config.toml
n_mels = 64
hop_length = 160
encoder_arch = "tdnn"
encoder_kernel_size = 3
encoder_widths = [320]
fusion = "cross_attention"
decoder_norm = "layernorm"
decoder_norm_position = "pre"
decoder_head_dim = 64
optimizer = "adamw"
beta1 = 0.9
max_grad_norm = 5.0
epochs = 123.4
lr_schedule = "linear"
warmup_steps = 500
Rows from block 2 of the text decoder, named by matrix and row number. Rows with one number belong to one attention dimension. Each number is 50 + 10 x the weight over its row's rms, rounded and kept within 0 to 99. All counts start at 0. After the name is the row's rms in percent of the matrix's.
# q: attention query, key and value (stacked) (decoder.blocks.2.attn.qkv.weight, 576x192, the q third), inputs 0-191
# k: attention query, key and value (stacked) (decoder.blocks.2.attn.qkv.weight, 576x192, the k third), inputs 0-191
q.18 093:66 55 62 51 58 65 38 46 59 54 50 54 48 61 47 48 62 40 43 51 63 32 53 52 38 49 60 49 53 44 43 47 51 40 16 53 65 51 59 52 48 53 59 45 36 34 47 60 39 69 45 45 45 43 61 58 46 50 55 39 59 39 42 37 49 58 22 75 52 38 51 46 40 53 53 50 56 49 64 64 52 55 38 50 58 56 56 54 52 58 51 37 53 40 58 38 39 56 57 37 32 55 55 44 39 48 65 66 62 40 53 38 39 43 60 32 41 54 50 59 39 34 61 54 54 48 59 54 46 46 40 53 29 57 39 56 76 49 66 33 43 40 47 75 61 64 30 45 38 43 57 52 53 38 55 48 50 41 34 61 46 45 45 51 48 56 61 41 55 53 45 78 48 56 35 60 55 46 49 52 40 41 55 62 55 66 47 39 59 60 44 56
k.18 097:50 24 61 49 48 41 45 66 57 39 59 49 60 51 42 45 70 49 56 58 49 44 55 45 59 53 59 53 61 69 39 54 49 50 51 58 52 25 64 53 55 55 57 40 69 45 38 44 50 62 40 38 49 55 64 64 67 48 61 51 59 43 41 46 50 54 44 39 45 50 40 67 49 58 37 41 72 37 47 54 54 44 40 59 47 68 65 52 46 54 58 55 44 60 44 23 45 48 44 39 56 36 57 56 56 46 40 63 40 46 52 54 72 43 42 41 62 56 40 32 46 50 52 47 41 56 38 61 30 37 24 49 56 50 34 59 51 51 60 43 44 54 49 63 33 51 43 54 40 46 38 46 42 59 39 64 57 48 50 44 54 41 48 61 43 23 36 53 61 44 47 47 62 26 48 68 33 44 58 54 46 62 66 59 51 50 46 51 62 57 69 59
q.19 100:42 67 38 40 70 49 40 39 49 63 59 51 52 47 47 58 53 50 63 47 54 39 40 59 51 44 43 33 37 55 28 44 51 51 40 58 74 40 50 74 47 57 45 49 40 43 50 59 57 50 60 43 53 63 46 54 49 58 55 49 71 62 76 44 36 51 42 46 51 43 51 49 54 41 57 53 49 46 46 67 41 55 39 49 46 39 57 51 45 49 49 65 50 59 31 51 40 54 53 37 45 41 40 63 56 39 57 38 48 50 47 38 43 47 55 53 31 44 35 32 63 47 47 32 76 56 53 31 62 55 38 45 49 59 45 50 57 36 34 49 42 49 50 70 65 32 45 63 76 40 62 50 58 53 36 54 49 36 60 54 46 27 40 47 49 43 31 42 59 49 47 48 45 52 37 53 42 41 61 46 59 43 42 55 65 72 62 58 34 54 38 53
k.19 106:62 38 54 55 27 40 40 48 56 52 48 47 64 47 68 59 54 44 59 46 46 57 48 44 54 56 51 47 73 53 54 43 56 73 39 38 47 62 40 38 77 31 74 31 45 41 42 31 65 56 50 32 69 71 38 40 37 47 52 54 39 36 44 47 47 59 56 40 46 23 58 53 40 39 46 48 51 39 54 43 55 54 28 65 53 60 57 45 41 48 45 40 48 41 46 47 39 69 59 54 53 63 43 42 37 44 55 51 46 51 44 56 71 38 49 44 46 49 49 58 48 56 50 52 44 57 65 60 37 54 54 63 57 52 42 36 47 55 41 37 69 69 54 46 48 39 40 49 44 46 48 66 57 58 59 63 37 47 40 54 57 31 49 64 55 50 39 47 52 42 58 59 65 48 55 63 42 42 54 36 59 66 47 56 62 44 46 48 55 60 60 56
q.20 098:52 43 46 54 37 59 45 49 46 38 35 51 36 36 57 65 31 45 75 58 56 47 31 54 49 50 59 56 60 51 42 58 47 62 69 52 49 60 39 52 50 36 54 42 70 64 53 33 40 38 47 42 49 60 43 42 51 64 32 46 24 48 45 57 66 51 59 47 42 50 54 42 33 48 46 49 55 45 58 48 45 51 38 45 48 59 33 47 55 30 39 40 42 48 52 63 43 50 53 38 53 68 49 52 53 45 56 43 61 57 58 62 51 48 61 49 58 60 68 50 43 44 40 68 65 46 56 61 49 46 74 49 52 44 59 37 46 55 51 52 61 44 63 43 41 50 66 35 40 58 45 59 43 58 58 58 40 74 33 39 68 64 48 53 42 43 55 50 26 51 55 57 45 41 63 59 64 58 60 76 52 60 60 44 51 28 34 46 56 57 43 47
k.20 102:37 69 54 58 64 73 55 56 37 53 55 43 29 48 44 46 48 44 35 58 50 55 58 56 43 40 49 54 46 60 59 56 48 20 58 55 38 46 51 58 44 51 43 45 57 64 49 48 45 51 61 55 29 43 48 66 75 49 44 41 46 51 57 69 59 52 40 46 59 46 49 54 69 50 64 37 61 45 45 74 36 44 52 42 40 32 35 57 50 46 45 43 47 65 44 56 50 39 55 50 21 55 28 35 62 54 55 56 54 36 46 49 32 53 38 56 72 46 59 46 40 44 57 46 52 55 50 43 59 43 46 64 46 56 50 54 58 46 49 48 33 28 50 56 71 49 50 61 47 53 47 53 58 36 53 47 62 49 40 58 42 63 38 29 45 59 51 54 35 54 40 46 36 61 48 58 56 51 53 64 45 55 57 61 32 46 63 54 30 56 44 58
q.21 096:41 38 63 60 50 58 57 49 40 40 46 51 40 45 41 41 49 35 24 43 66 60 54 44 55 60 50 75 50 65 70 51 47 52 48 57 44 69 57 56 70 35 53 47 57 49 53 29 60 57 46 44 42 58 45 66 32 50 61 67 49 62 39 56 39 55 64 37 53 43 42 54 69 35 44 42 51 46 32 41 56 57 67 64 49 61 38 45 51 42 37 32 39 43 70 48 46 47 51 47 38 41 63 39 30 65 48 45 45 61 43 37 60 58 34 51 52 58 48 64 46 52 52 62 34 56 58 64 50 40 64 42 55 46 42 54 37 65 68 52 41 48 49 54 44 51 46 55 56 67 44 59 61 49 55 41 48 55 53 42 56 67 40 39 60 58 51 51 40 40 43 40 50 49 40 39 41 59 38 49 59 49 52 41 38 67 33 59 51 31 61 42
k.21 099:64 66 53 49 63 33 66 48 63 54 56 62 37 38 46 42 49 64 49 64 49 40 42 60 38 50 54 50 33 34 47 49 44 42 53 54 56 53 51 55 31 47 41 49 47 64 50 74 47 54 59 58 49 53 48 41 51 49 41 25 47 62 55 48 57 43 54 61 45 66 33 51 42 58 40 44 55 63 60 46 56 40 71 53 45 48 49 52 41 49 54 70 59 54 47 47 80 58 53 54 42 56 66 48 65 33 41 50 58 58 54 56 44 55 64 43 65 41 68 39 41 43 53 44 50 37 35 68 43 38 61 41 45 64 50 66 41 63 56 63 44 21 52 46 55 62 52 43 42 56 38 42 47 57 54 30 50 43 52 52 41 68 47 38 51 49 56 68 57 63 48 34 43 61 44 39 56 48 63 56 47 46 41 51 37 53 22 60 36 54 54 44
q.22 097:45 45 58 61 49 40 33 26 54 44 36 44 54 31 50 44 43 43 58 54 51 50 43 60 54 32 28 60 40 49 33 57 44 51 64 51 51 42 58 59 48 70 41 53 53 76 58 37 56 49 65 35 72 38 58 29 46 63 27 58 52 45 45 63 43 62 66 53 49 47 50 69 38 51 53 58 44 55 56 51 50 58 48 65 55 31 50 48 48 57 48 49 50 52 48 54 62 43 38 64 58 45 44 60 55 42 37 44 56 40 54 48 36 53 50 28 24 42 55 32 56 72 53 60 65 60 46 61 54 55 58 44 60 61 46 55 45 52 54 44 57 48 34 55 56 46 54 38 74 56 55 40 36 46 47 54 41 56 37 40 58 54 65 56 48 62 49 51 44 58 56 63 45 55 60 58 48 63 43 51 57 60 47 56 58 43 54 59 78 44 35 40
k.22 098:41 41 41 53 55 46 59 49 28 63 50 33 57 43 51 51 35 35 50 40 44 46 51 63 54 49 50 65 37 55 50 59 50 45 48 69 62 50 36 56 52 50 47 37 56 54 50 42 51 47 42 64 74 53 45 53 58 58 56 47 73 52 41 48 53 43 52 27 44 37 67 59 46 37 62 41 62 44 39 42 47 66 34 56 37 59 46 62 56 60 53 64 49 44 65 41 41 31 51 57 50 62 38 64 54 44 46 31 81 35 47 48 45 56 43 64 32 34 52 48 40 54 61 67 68 55 57 32 40 56 68 34 41 59 54 37 52 55 39 36 56 36 39 50 45 57 61 50 57 57 57 68 67 42 53 47 51 40 49 52 45 52 51 49 30 55 28 41 43 56 60 55 61 48 55 56 62 46 34 47 47 33 50 56 52 54 53 50 65 63 50 49
q.23 082:69 35 56 34 47 57 32 46 41 42 62 66 43 42 37 47 60 36 30 40 40 44 50 28 45 42 61 43 43 46 72 58 42 43 45 38 49 71 48 45 49 47 63 42 51 38 63 56 45 44 57 49 61 45 68 50 50 44 47 47 42 54 47 48 64 51 56 51 56 52 71 47 62 49 46 44 49 76 53 52 53 84 56 55 58 66 47 40 57 51 45 53 56 23 56 42 60 37 52 57 34 47 45 26 45 46 62 44 49 33 57 38 49 51 43 61 39 59 50 59 44 37 53 62 36 50 38 64 38 44 58 45 45 48 68 51 58 43 52 47 65 46 58 62 51 48 41 48 70 58 55 57 32 51 60 53 52 54 39 35 51 56 52 40 50 59 57 42 61 47 40 54 43 65 44 51 42 57 63 51 54 49 69 68 39 65 47 51 53 48 29 62
k.23 085:62 53 57 60 55 40 38 56 51 51 58 48 44 53 39 56 51 63 60 55 50 57 40 52 44 64 43 45 48 54 34 56 60 49 61 56 62 39 56 45 39 61 24 53 48 54 48 50 27 63 46 57 59 33 53 64 64 44 50 28 67 50 62 44 50 44 55 57 51 67 60 40 35 51 36 58 42 53 58 39 41 56 48 62 52 69 67 37 53 47 62 55 61 46 49 25 63 55 39 55 61 33 59 46 68 53 52 56 53 46 61 61 31 65 68 59 32 54 60 53 54 64 49 47 38 56 25 64 62 46 45 60 51 50 42 43 65 56 55 56 50 36 48 63 61 51 47 56 40 26 32 44 49 49 47 46 56 40 51 69 43 63 44 52 51 36 36 42 44 42 57 31 43 44 49 49 49 39 49 57 34 54 41 47 27 49 37 43 59 56 53 52
q.24 068:64 45 57 52 36 50 72 49 54 34 43 54 65 45 55 40 40 45 47 43 58 48 56 58 58 57 68 51 41 47 59 57 43 46 44 51 54 53 50 34 36 58 38 37 41 66 45 30 43 40 42 51 31 74 55 56 54 50 44 55 34 40 57 39 78 40 53 54 38 58 57 42 41 56 49 45 61 63 60 62 34 37 67 45 57 66 31 40 61 49 58 30 42 49 58 46 44 59 51 64 46 40 47 34 45 43 57 75 58 51 58 49 50 56 38 60 33 44 31 59 64 43 61 49 47 42 43 59 35 38 48 58 44 72 57 38 63 61 66 41 44 51 41 43 54 61 46 60 51 47 48 65 47 60 44 55 58 49 43 44 40 50 57 43 35 45 67 48 72 51 58 42 61 37 64 56 45 58 52 57 40 40 59 55 42 41 51 50 63 53 38 64
k.24 072:52 45 49 44 48 48 42 44 52 46 56 35 39 38 58 71 53 65 40 60 42 46 47 55 62 35 50 41 59 59 47 71 39 48 55 56 54 48 60 32 69 48 47 62 73 53 50 59 43 56 53 28 28 49 49 63 51 44 69 50 51 46 50 45 57 46 48 65 55 34 47 55 54 65 53 62 58 41 64 54 25 58 46 44 61 55 56 51 28 51 71 73 38 56 51 44 57 41 44 33 45 45 54 46 38 54 62 54 39 47 61 69 40 65 52 58 58 54 45 15 53 50 42 72 54 49 40 37 65 55 39 37 49 51 55 58 41 48 54 53 36 42 47 59 56 57 49 48 52 57 52 45 52 42 50 58 56 63 52 62 54 63 31 42 49 40 53 59 40 49 37 45 31 40 28 58 47 46 44 54 38 46 55 39 41 60 46 46 51 32 52 40
q.25 094:42 51 62 42 57 67 55 32 38 67 43 55 52 48 55 47 42 57 44 56 42 48 56 46 48 39 66 60 50 54 44 48 50 39 52 47 56 43 48 76 45 40 33 53 38 58 44 40 58 48 36 55 52 57 48 60 53 47 54 58 49 68 49 50 53 54 55 42 47 29 47 48 39 51 66 54 67 38 53 34 56 42 60 55 43 58 49 30 29 68 47 53 47 46 56 43 51 35 55 50 45 56 43 53 42 58 34 25 56 77 48 54 61 70 46 56 56 38 56 45 26 52 47 34 38 58 68 47 46 40 44 47 39 45 39 45 55 63 43 59 43 57 53 46 49 50 49 50 67 58 67 26 59 58 41 37 45 52 59 38 53 32 43 50 74 70 54 48 35 28 57 52 37 72 49 60 60 52 58 62 59 49 39 46 50 49 35 68 53 56 50 46
k.25 099:46 41 62 53 57 43 56 46 82 44 53 45 53 40 55 65 57 51 45 53 54 59 38 50 42 47 53 38 43 32 57 52 34 46 47 60 36 45 42 57 55 30 55 55 44 44 50 52 52 52 60 64 50 56 53 41 54 49 45 34 49 44 34 69 52 46 56 49 56 48 55 65 45 63 51 32 32 54 53 38 56 45 66 57 59 51 36 52 27 44 53 50 57 40 45 57 35 52 63 55 46 72 56 56 73 32 58 48 58 55 47 53 42 30 56 37 46 42 44 38 54 45 49 48 60 41 31 53 40 41 59 61 38 51 67 52 51 46 47 42 55 29 45 74 59 79 59 45 43 58 70 42 47 52 63 42 48 49 61 49 45 64 51 22 44 55 62 52 34 54 56 46 59 48 53 56 49 48 45 38 61 57 63 50 30 42 51 62 39 34 40 61
q.26 091:58 43 54 51 28 52 54 35 53 41 63 41 56 64 50 40 30 51 43 42 55 54 46 51 54 54 58 51 58 61 60 60 46 54 37 49 51 54 51 32 63 45 46 55 38 43 41 68 64 40 80 53 47 67 40 48 34 52 56 43 62 44 60 32 47 32 53 53 61 41 38 55 56 43 74 45 56 41 43 46 45 39 67 50 47 44 59 52 61 52 51 56 51 58 48 33 51 48 78 51 42 44 55 53 64 67 32 71 48 58 61 56 45 58 38 53 67 60 37 24 53 44 43 42 54 52 52 62 48 50 58 45 46 53 35 45 51 52 71 63 51 33 57 43 53 52 45 62 47 60 37 60 52 55 62 55 46 41 47 54 52 68 49 35 52 66 51 56 58 59 47 50 57 48 41 41 32 42 51 59 35 34 49 38 42 42 56 53 18 44 46 43
k.26 095:61 62 47 36 46 61 59 52 47 35 51 48 60 51 34 49 62 51 51 41 55 52 63 40 52 67 39 46 42 48 51 45 61 65 49 55 58 71 63 46 59 60 58 36 52 49 49 49 52 44 42 42 50 67 60 43 50 46 44 41 27 54 64 44 38 70 44 51 43 56 45 47 64 20 38 47 50 47 59 53 71 42 51 38 48 61 51 41 55 51 37 51 41 50 43 36 58 49 59 49 38 51 51 55 43 39 39 36 39 63 68 48 72 59 47 39 49 41 45 52 49 41 56 60 37 67 55 66 61 62 44 40 45 24 48 61 45 40 60 53 47 35 67 55 31 43 48 51 65 42 60 61 34 50 35 57 34 66 60 29 55 41 44 66 68 49 72 43 52 55 51 46 58 45 42 51 58 47 54 63 51 49 57 42 59 41 54 73 48 40 38 49
q.27 078:36 56 57 48 61 53 48 53 45 52 42 54 37 44 50 58 32 46 58 40 50 41 38 37 62 56 68 31 52 42 39 76 46 60 57 47 56 30 42 41 63 51 57 37 51 46 45 59 54 43 46 36 43 39 47 46 58 75 47 53 59 68 43 49 54 44 36 58 46 57 56 43 38 41 47 20 53 57 35 58 61 46 51 51 51 48 48 47 51 40 40 33 45 65 53 57 35 59 54 43 51 57 24 68 57 69 63 53 41 39 57 40 68 59 45 61 57 41 46 47 34 49 66 54 69 45 53 65 51 36 54 62 49 41 56 52 53 34 50 57 63 48 67 63 60 37 49 45 51 60 59 61 54 42 72 47 44 37 44 53 48 34 64 46 47 52 63 42 59 58 58 73 36 41 62 50 43 63 42 65 40 50 54 46 48 40 41 57 44 60 54 44
k.27 080:25 63 34 61 48 62 61 51 40 49 51 54 55 52 56 38 62 22 63 41 47 64 55 48 44 41 47 51 62 43 48 49 53 65 45 35 46 76 54 52 56 46 48 30 45 44 56 36 47 67 46 43 42 54 61 53 56 26 44 42 59 63 41 53 64 59 52 29 45 42 47 48 48 44 57 33 53 55 45 58 30 58 33 42 51 42 40 59 54 41 48 41 47 58 66 46 33 55 53 64 61 49 53 50 72 53 54 62 38 48 38 46 58 61 44 48 50 50 64 64 55 56 50 56 40 36 37 58 45 43 53 43 58 26 46 49 62 48 48 46 41 48 53 56 49 54 65 64 46 48 31 64 47 65 42 63 31 61 53 61 51 55 39 39 57 44 53 38 36 62 47 49 41 68 38 62 59 49 39 50 40 45 68 64 45 52 72 44 49 60 48 44
q.28 095:41 42 43 53 51 59 54 46 42 44 43 65 61 47 54 40 43 56 49 54 63 45 43 58 55 38 57 48 54 70 49 50 58 57 59 61 37 36 63 37 48 66 41 52 35 54 32 52 46 56 58 40 57 58 26 43 51 61 35 38 57 48 52 59 55 41 49 47 56 47 43 58 56 43 67 49 56 55 67 47 63 39 70 47 40 53 55 35 42 44 60 43 49 70 43 57 55 46 51 45 41 58 49 67 62 46 64 63 74 54 57 51 55 61 36 39 43 58 27 30 69 64 40 37 71 45 41 34 57 57 28 52 56 56 41 49 36 58 55 53 40 47 65 44 45 55 40 50 53 48 44 39 50 52 35 42 63 37 38 50 47 43 53 43 67 55 37 64 45 48 57 60 44 42 58 51 47 74 49 58 30 63 56 44 65 38 52 71 44 47 35 42
k.28 096:41 55 43 53 55 42 51 56 55 45 52 53 47 34 50 68 66 58 42 52 44 49 57 51 36 70 50 45 40 47 52 50 52 58 50 54 45 59 48 63 64 42 64 38 70 40 63 51 57 55 39 40 53 52 49 36 47 55 46 60 30 53 52 58 36 56 31 56 56 32 63 50 73 43 43 41 55 46 49 63 36 62 33 43 55 51 44 49 43 50 48 55 40 20 50 52 42 48 59 34 52 45 60 46 40 64 50 32 53 54 54 50 60 58 59 50 46 52 47 40 49 44 32 45 56 38 61 36 60 49 68 45 46 47 62 57 49 54 41 31 54 52 37 55 54 69 62 69 61 46 58 41 47 51 46 22 45 57 67 48 64 39 29 42 50 44 50 51 52 76 41 32 53 57 45 54 60 44 35 37 77 30 61 50 53 52 53 48 46 36 47 59
q.29 090:57 52 47 31 46 45 55 43 48 50 39 57 62 45 35 66 43 54 69 27 63 51 37 36 69 66 50 55 54 62 51 36 43 47 45 59 52 56 47 63 58 42 53 60 61 38 65 42 61 40 71 31 48 63 31 43 65 50 37 41 49 57 71 49 44 63 50 46 38 38 50 51 38 38 46 50 64 40 50 60 63 48 45 67 38 46 62 43 58 27 35 40 54 57 39 51 41 54 60 27 49 43 46 57 56 53 38 42 52 43 54 49 49 67 53 64 40 51 48 52 60 52 48 44 66 62 63 45 55 42 49 37 64 48 41 34 53 45 54 57 41 45 51 56 52 54 46 59 50 43 51 75 61 39 53 64 40 43 33 53 78 58 30 45 52 55 53 51 49 48 47 45 54 42 46 72 40 47 60 36 54 57 62 45 54 57 50 49 33 63 38 57
k.29 094:40 46 38 57 41 55 51 56 54 54 60 60 56 52 50 36 46 45 68 47 42 42 52 53 41 46 45 36 53 60 49 28 50 57 34 54 50 53 59 55 51 28 51 33 50 62 29 65 58 47 52 32 40 66 40 38 44 53 50 45 39 51 44 65 59 45 60 49 66 35 49 45 54 43 44 66 63 37 49 56 48 36 38 52 36 43 54 46 38 48 63 46 55 58 41 39 48 65 53 52 36 49 45 51 71 48 54 49 73 58 46 63 52 71 47 60 72 42 70 45 39 38 60 47 54 40 50 62 39 51 48 54 39 62 56 67 32 60 51 29 50 23 64 59 51 59 57 43 50 39 56 58 50 51 73 54 55 46 50 41 72 40 53 31 43 66 39 59 33 47 48 60 51 64 61 49 60 43 41 54 59 52 43 56 32 45 48 41 53 61 48 51
q.30 088:48 38 53 60 43 69 71 54 49 23 46 48 43 53 40 38 50 44 36 50 44 56 49 53 41 53 51 59 52 56 67 50 53 45 41 40 37 63 62 31 40 54 41 54 48 60 55 57 39 46 44 31 36 48 45 49 35 38 49 40 60 47 41 54 44 37 59 56 59 49 43 44 55 61 64 37 77 54 37 34 72 41 67 49 58 52 37 48 49 50 63 44 42 49 51 50 47 53 52 67 39 33 64 41 54 56 47 70 33 63 52 48 51 52 36 52 67 45 58 53 55 37 56 64 51 33 60 58 43 42 56 66 57 36 35 50 56 53 70 53 57 36 51 35 31 52 48 43 41 58 44 56 48 70 66 40 74 49 57 42 38 45 53 43 51 64 58 55 53 51 34 43 47 39 69 37 47 49 53 47 30 39 49 64 48 47 44 45 43 52 63 56
k.30 091:59 51 68 62 56 31 46 59 62 48 62 52 48 57 49 46 55 71 46 41 50 53 55 43 39 71 48 41 51 41 35 64 41 64 53 47 53 41 68 63 40 65 39 47 55 53 56 71 47 40 49 55 44 40 49 39 40 45 50 44 40 58 61 40 43 58 37 66 52 76 34 41 67 66 45 51 61 51 51 52 47 58 68 17 50 41 51 48 49 65 50 57 48 55 47 54 63 47 52 62 51 35 61 55 43 56 34 34 23 37 58 47 54 53 57 45 46 54 45 51 51 41 50 46 55 65 41 61 60 37 53 43 54 33 56 59 34 48 56 61 44 41 53 49 47 47 51 66 58 44 57 48 33 48 42 35 54 68 53 42 41 65 46 47 53 54 55 64 55 68 44 46 44 38 37 51 61 48 55 57 47 49 63 22 53 61 66 50 43 41 37 60
q.31 089:41 42 31 45 61 44 42 69 57 45 68 63 23 57 44 41 64 55 41 55 61 59 60 60 52 44 74 53 46 62 62 57 70 49 59 65 54 48 40 52 37 48 61 60 63 31 31 53 49 57 59 37 54 49 41 46 41 49 43 42 60 59 42 44 58 58 43 42 46 60 59 61 55 45 55 61 59 45 53 52 43 61 48 44 42 47 47 46 53 35 31 65 60 45 33 58 42 31 49 25 50 44 74 60 49 56 48 51 37 37 53 56 45 55 52 45 43 43 55 25 43 67 43 50 45 56 57 54 63 56 44 45 57 32 57 60 36 33 55 54 55 47 62 51 53 56 41 66 58 39 47 42 50 45 41 51 47 39 67 47 47 49 52 48 48 39 42 69 34 33 47 50 58 58 49 36 66 58 21 37 57 52 44 50 61 59 49 55 51 50 39 58
k.31 089:58 71 60 59 57 47 64 45 61 65 48 53 49 51 56 43 65 52 54 69 54 46 41 62 47 69 38 54 59 51 50 51 62 47 19 54 59 49 46 54 36 60 74 56 41 45 52 49 46 48 23 55 51 59 28 44 46 54 44 50 38 55 52 58 46 55 47 53 43 52 48 43 79 62 36 52 61 47 51 58 61 44 38 57 47 46 46 53 68 51 67 42 51 52 55 46 53 66 48 50 52 28 39 52 45 47 62 49 47 70 54 48 50 53 62 52 45 61 51 61 50 29 26 41 45 38 45 43 48 31 57 65 43 43 52 54 56 64 45 20 50 53 51 30 41 29 53 43 50 39 57 48 59 61 52 35 54 43 62 60 58 52 52 44 56 41 67 39 67 63 40 52 55 57 57 44 52 46 70 44 50 57 50 48 48 54 37 41 38 46 36 37
q.32 136:48 56 41 50 24 58 70 53 48 59 55 38 47 47 53 39 44 48 43 57 50 70 60 54 41 74 57 47 55 58 53 57 70 55 46 63 63 71 41 52 50 43 46 32 47 54 44 39 51 46 43 50 59 59 56 39 60 38 41 50 45 62 43 46 39 30 60 67 56 50 52 36 46 59 43 49 39 31 53 55 54 62 42 42 51 60 57 29 38 37 55 66 35 44 28 45 47 49 47 51 43 51 64 42 44 40 52 42 60 67 57 57 46 70 43 53 52 41 51 48 46 45 39 59 33 40 59 76 51 45 49 36 27 47 33 49 50 58 44 40 48 62 39 42 54 48 66 56 32 29 35 46 53 52 46 49 64 51 51 57 58 43 41 68 53 55 53 51 50 48 65 54 62 50 56 42 69 56 62 66 51 32 42 62 60 35 45 43 54 55 60 53
k.32 155:45 51 57 41 44 52 45 47 52 49 39 61 53 52 57 56 50 51 49 51 44 47 51 50 43 44 41 59 54 62 41 64 57 53 43 39 58 54 48 55 69 59 51 43 47 44 59 38 54 51 61 50 47 53 54 54 61 42 39 67 40 51 56 37 56 63 51 28 36 61 55 55 40 44 45 39 57 44 57 54 62 45 54 55 43 60 50 41 58 59 36 43 41 46 42 52 47 40 51 50 49 56 40 43 31 42 44 53 39 45 62 37 65 45 37 53 52 66 32 51 46 62 61 47 44 78 60 35 36 55 31 57 53 33 43 51 52 39 52 44 48 68 58 26 21 36 41 53 61 55 51 47 57 62 43 57 43 52 45 47 45 50 51 98 64 52 48 45 55 39 58 44 65 41 48 67 47 53 60 31 40 66 36 55 70 60 70 63 62 53 59 44
q.33 092:45 60 69 57 52 59 29 48 60 44 54 67 51 48 57 45 62 57 50 36 60 46 44 57 42 42 48 48 49 38 31 50 38 46 49 36 31 37 61 57 48 60 52 52 52 60 57 62 42 65 72 53 55 32 51 59 49 49 53 39 51 37 66 50 59 73 47 51 53 51 50 57 43 27 58 44 41 79 56 35 44 43 49 57 46 58 33 55 58 70 44 35 51 50 70 59 66 35 47 70 58 55 44 41 67 59 52 64 48 37 50 42 51 32 53 34 53 52 44 46 52 48 44 50 56 43 46 48 50 54 40 55 57 62 58 50 47 35 48 63 62 48 64 44 51 66 51 33 59 77 57 64 39 60 47 46 55 56 42 41 44 55 56 35 45 48 45 58 31 60 40 59 44 42 55 55 47 38 51 58 45 72 70 35 42 47 45 54 39 42 42 47
k.33 106:53 52 44 56 42 48 60 28 53 53 62 34 40 49 50 45 55 54 52 49 36 54 42 49 38 62 58 31 65 44 53 46 41 58 63 53 47 62 39 48 47 44 72 41 49 45 57 54 43 51 46 54 62 46 49 49 43 55 55 42 54 43 54 65 52 51 61 64 62 44 52 42 66 58 49 69 39 65 46 56 36 63 38 44 58 48 59 56 44 41 54 45 65 52 63 49 41 64 63 55 52 53 54 61 58 56 52 52 48 54 30 47 34 54 65 51 35 53 56 50 49 37 42 42 43 30 37 57 66 50 73 46 46 65 49 42 54 70 47 46 55 30 62 68 77 59 58 56 49 39 59 48 38 32 44 45 56 57 58 58 44 58 36 19 24 36 47 44 43 65 48 46 35 50 46 42 48 42 48 67 72 40 56 58 30 41 54 42 50 47 39 51
q.34 122:56 49 58 48 34 62 45 53 53 44 38 60 50 62 60 59 56 60 55 45 56 50 62 59 39 58 44 69 53 55 46 51 59 53 36 43 50 56 58 60 60 46 52 52 68 45 59 36 46 72 49 50 47 47 66 43 62 59 57 61 50 57 50 36 46 69 42 37 30 62 69 57 43 46 36 35 52 27 64 52 55 42 43 63 37 56 55 42 64 62 41 41 39 32 42 49 59 32 50 45 34 45 48 44 37 39 47 52 34 31 61 45 63 44 43 44 60 58 35 48 40 60 58 41 41 68 51 59 40 45 41 58 52 36 34 41 52 40 52 46 58 57 41 36 31 56 42 55 53 56 34 50 53 75 48 49 43 48 57 47 45 31 48 77 66 54 58 46 43 43 56 45 58 38 56 59 63 56 44 27 52 56 46 51 69 56 63 49 51 62 61 42
k.34 102:36 50 63 37 49 63 32 45 48 37 60 56 45 44 64 45 47 55 46 39 44 59 47 35 57 37 34 59 62 47 45 64 36 52 60 31 38 34 56 33 64 56 56 60 30 47 48 50 53 51 58 56 49 62 45 62 48 47 39 60 37 36 43 56 62 56 54 28 51 71 45 44 52 42 57 40 49 59 59 46 72 38 62 43 61 58 45 59 64 59 53 32 51 62 52 52 50 50 55 65 52 46 35 53 48 57 67 60 32 52 55 44 59 34 43 45 52 59 46 47 32 55 53 47 49 53 52 34 33 45 37 78 61 40 58 51 55 50 48 54 57 51 65 26 40 44 50 47 53 70 44 55 49 54 43 57 47 53 36 48 36 64 56 62 58 39 55 46 59 48 45 62 59 55 51 55 38 47 51 45 30 76 43 41 51 45 59 61 50 50 61 26
q.35 117:54 51 55 65 44 53 50 44 58 54 32 35 59 44 59 45 49 29 57 49 53 50 54 42 65 51 41 63 43 51 58 61 25 32 44 32 55 35 58 41 51 34 43 58 39 53 48 43 54 53 28 69 40 45 53 54 44 56 57 59 56 51 42 45 41 53 47 50 54 55 58 46 34 46 31 24 55 53 61 56 46 50 31 39 45 45 25 59 44 67 51 33 52 50 61 46 41 57 50 39 53 64 43 67 50 36 71 43 47 44 45 37 61 40 26 54 64 56 42 73 44 46 54 65 68 60 71 54 33 39 54 57 48 60 42 55 65 50 58 50 47 45 49 55 34 63 46 50 55 71 54 60 60 50 74 50 60 62 47 53 49 54 53 51 54 45 62 49 52 42 43 54 53 60 42 47 41 62 49 51 46 40 63 51 37 45 55 49 44 56 71 58
k.35 112:33 55 54 49 40 66 42 57 37 36 50 51 54 40 36 32 39 43 46 44 64 55 61 42 58 52 63 48 41 44 50 46 45 66 60 59 50 47 61 64 55 47 36 58 54 67 46 55 32 60 54 62 56 51 65 40 58 39 46 47 48 59 61 44 54 46 49 45 46 56 46 50 52 50 61 23 45 39 59 33 51 40 61 53 50 54 40 64 41 51 39 58 31 60 43 46 60 24 31 55 54 48 53 35 51 63 49 44 49 53 53 49 55 58 41 35 70 54 57 37 50 60 52 67 29 50 39 67 48 49 47 52 47 63 50 48 42 49 48 56 40 57 47 34 50 74 57 51 36 72 26 50 39 48 33 69 52 39 37 58 46 52 36 58 66 65 39 73 37 62 46 60 54 61 46 58 58 51 50 60 51 48 61 46 58 46 59 43 68 46 68 55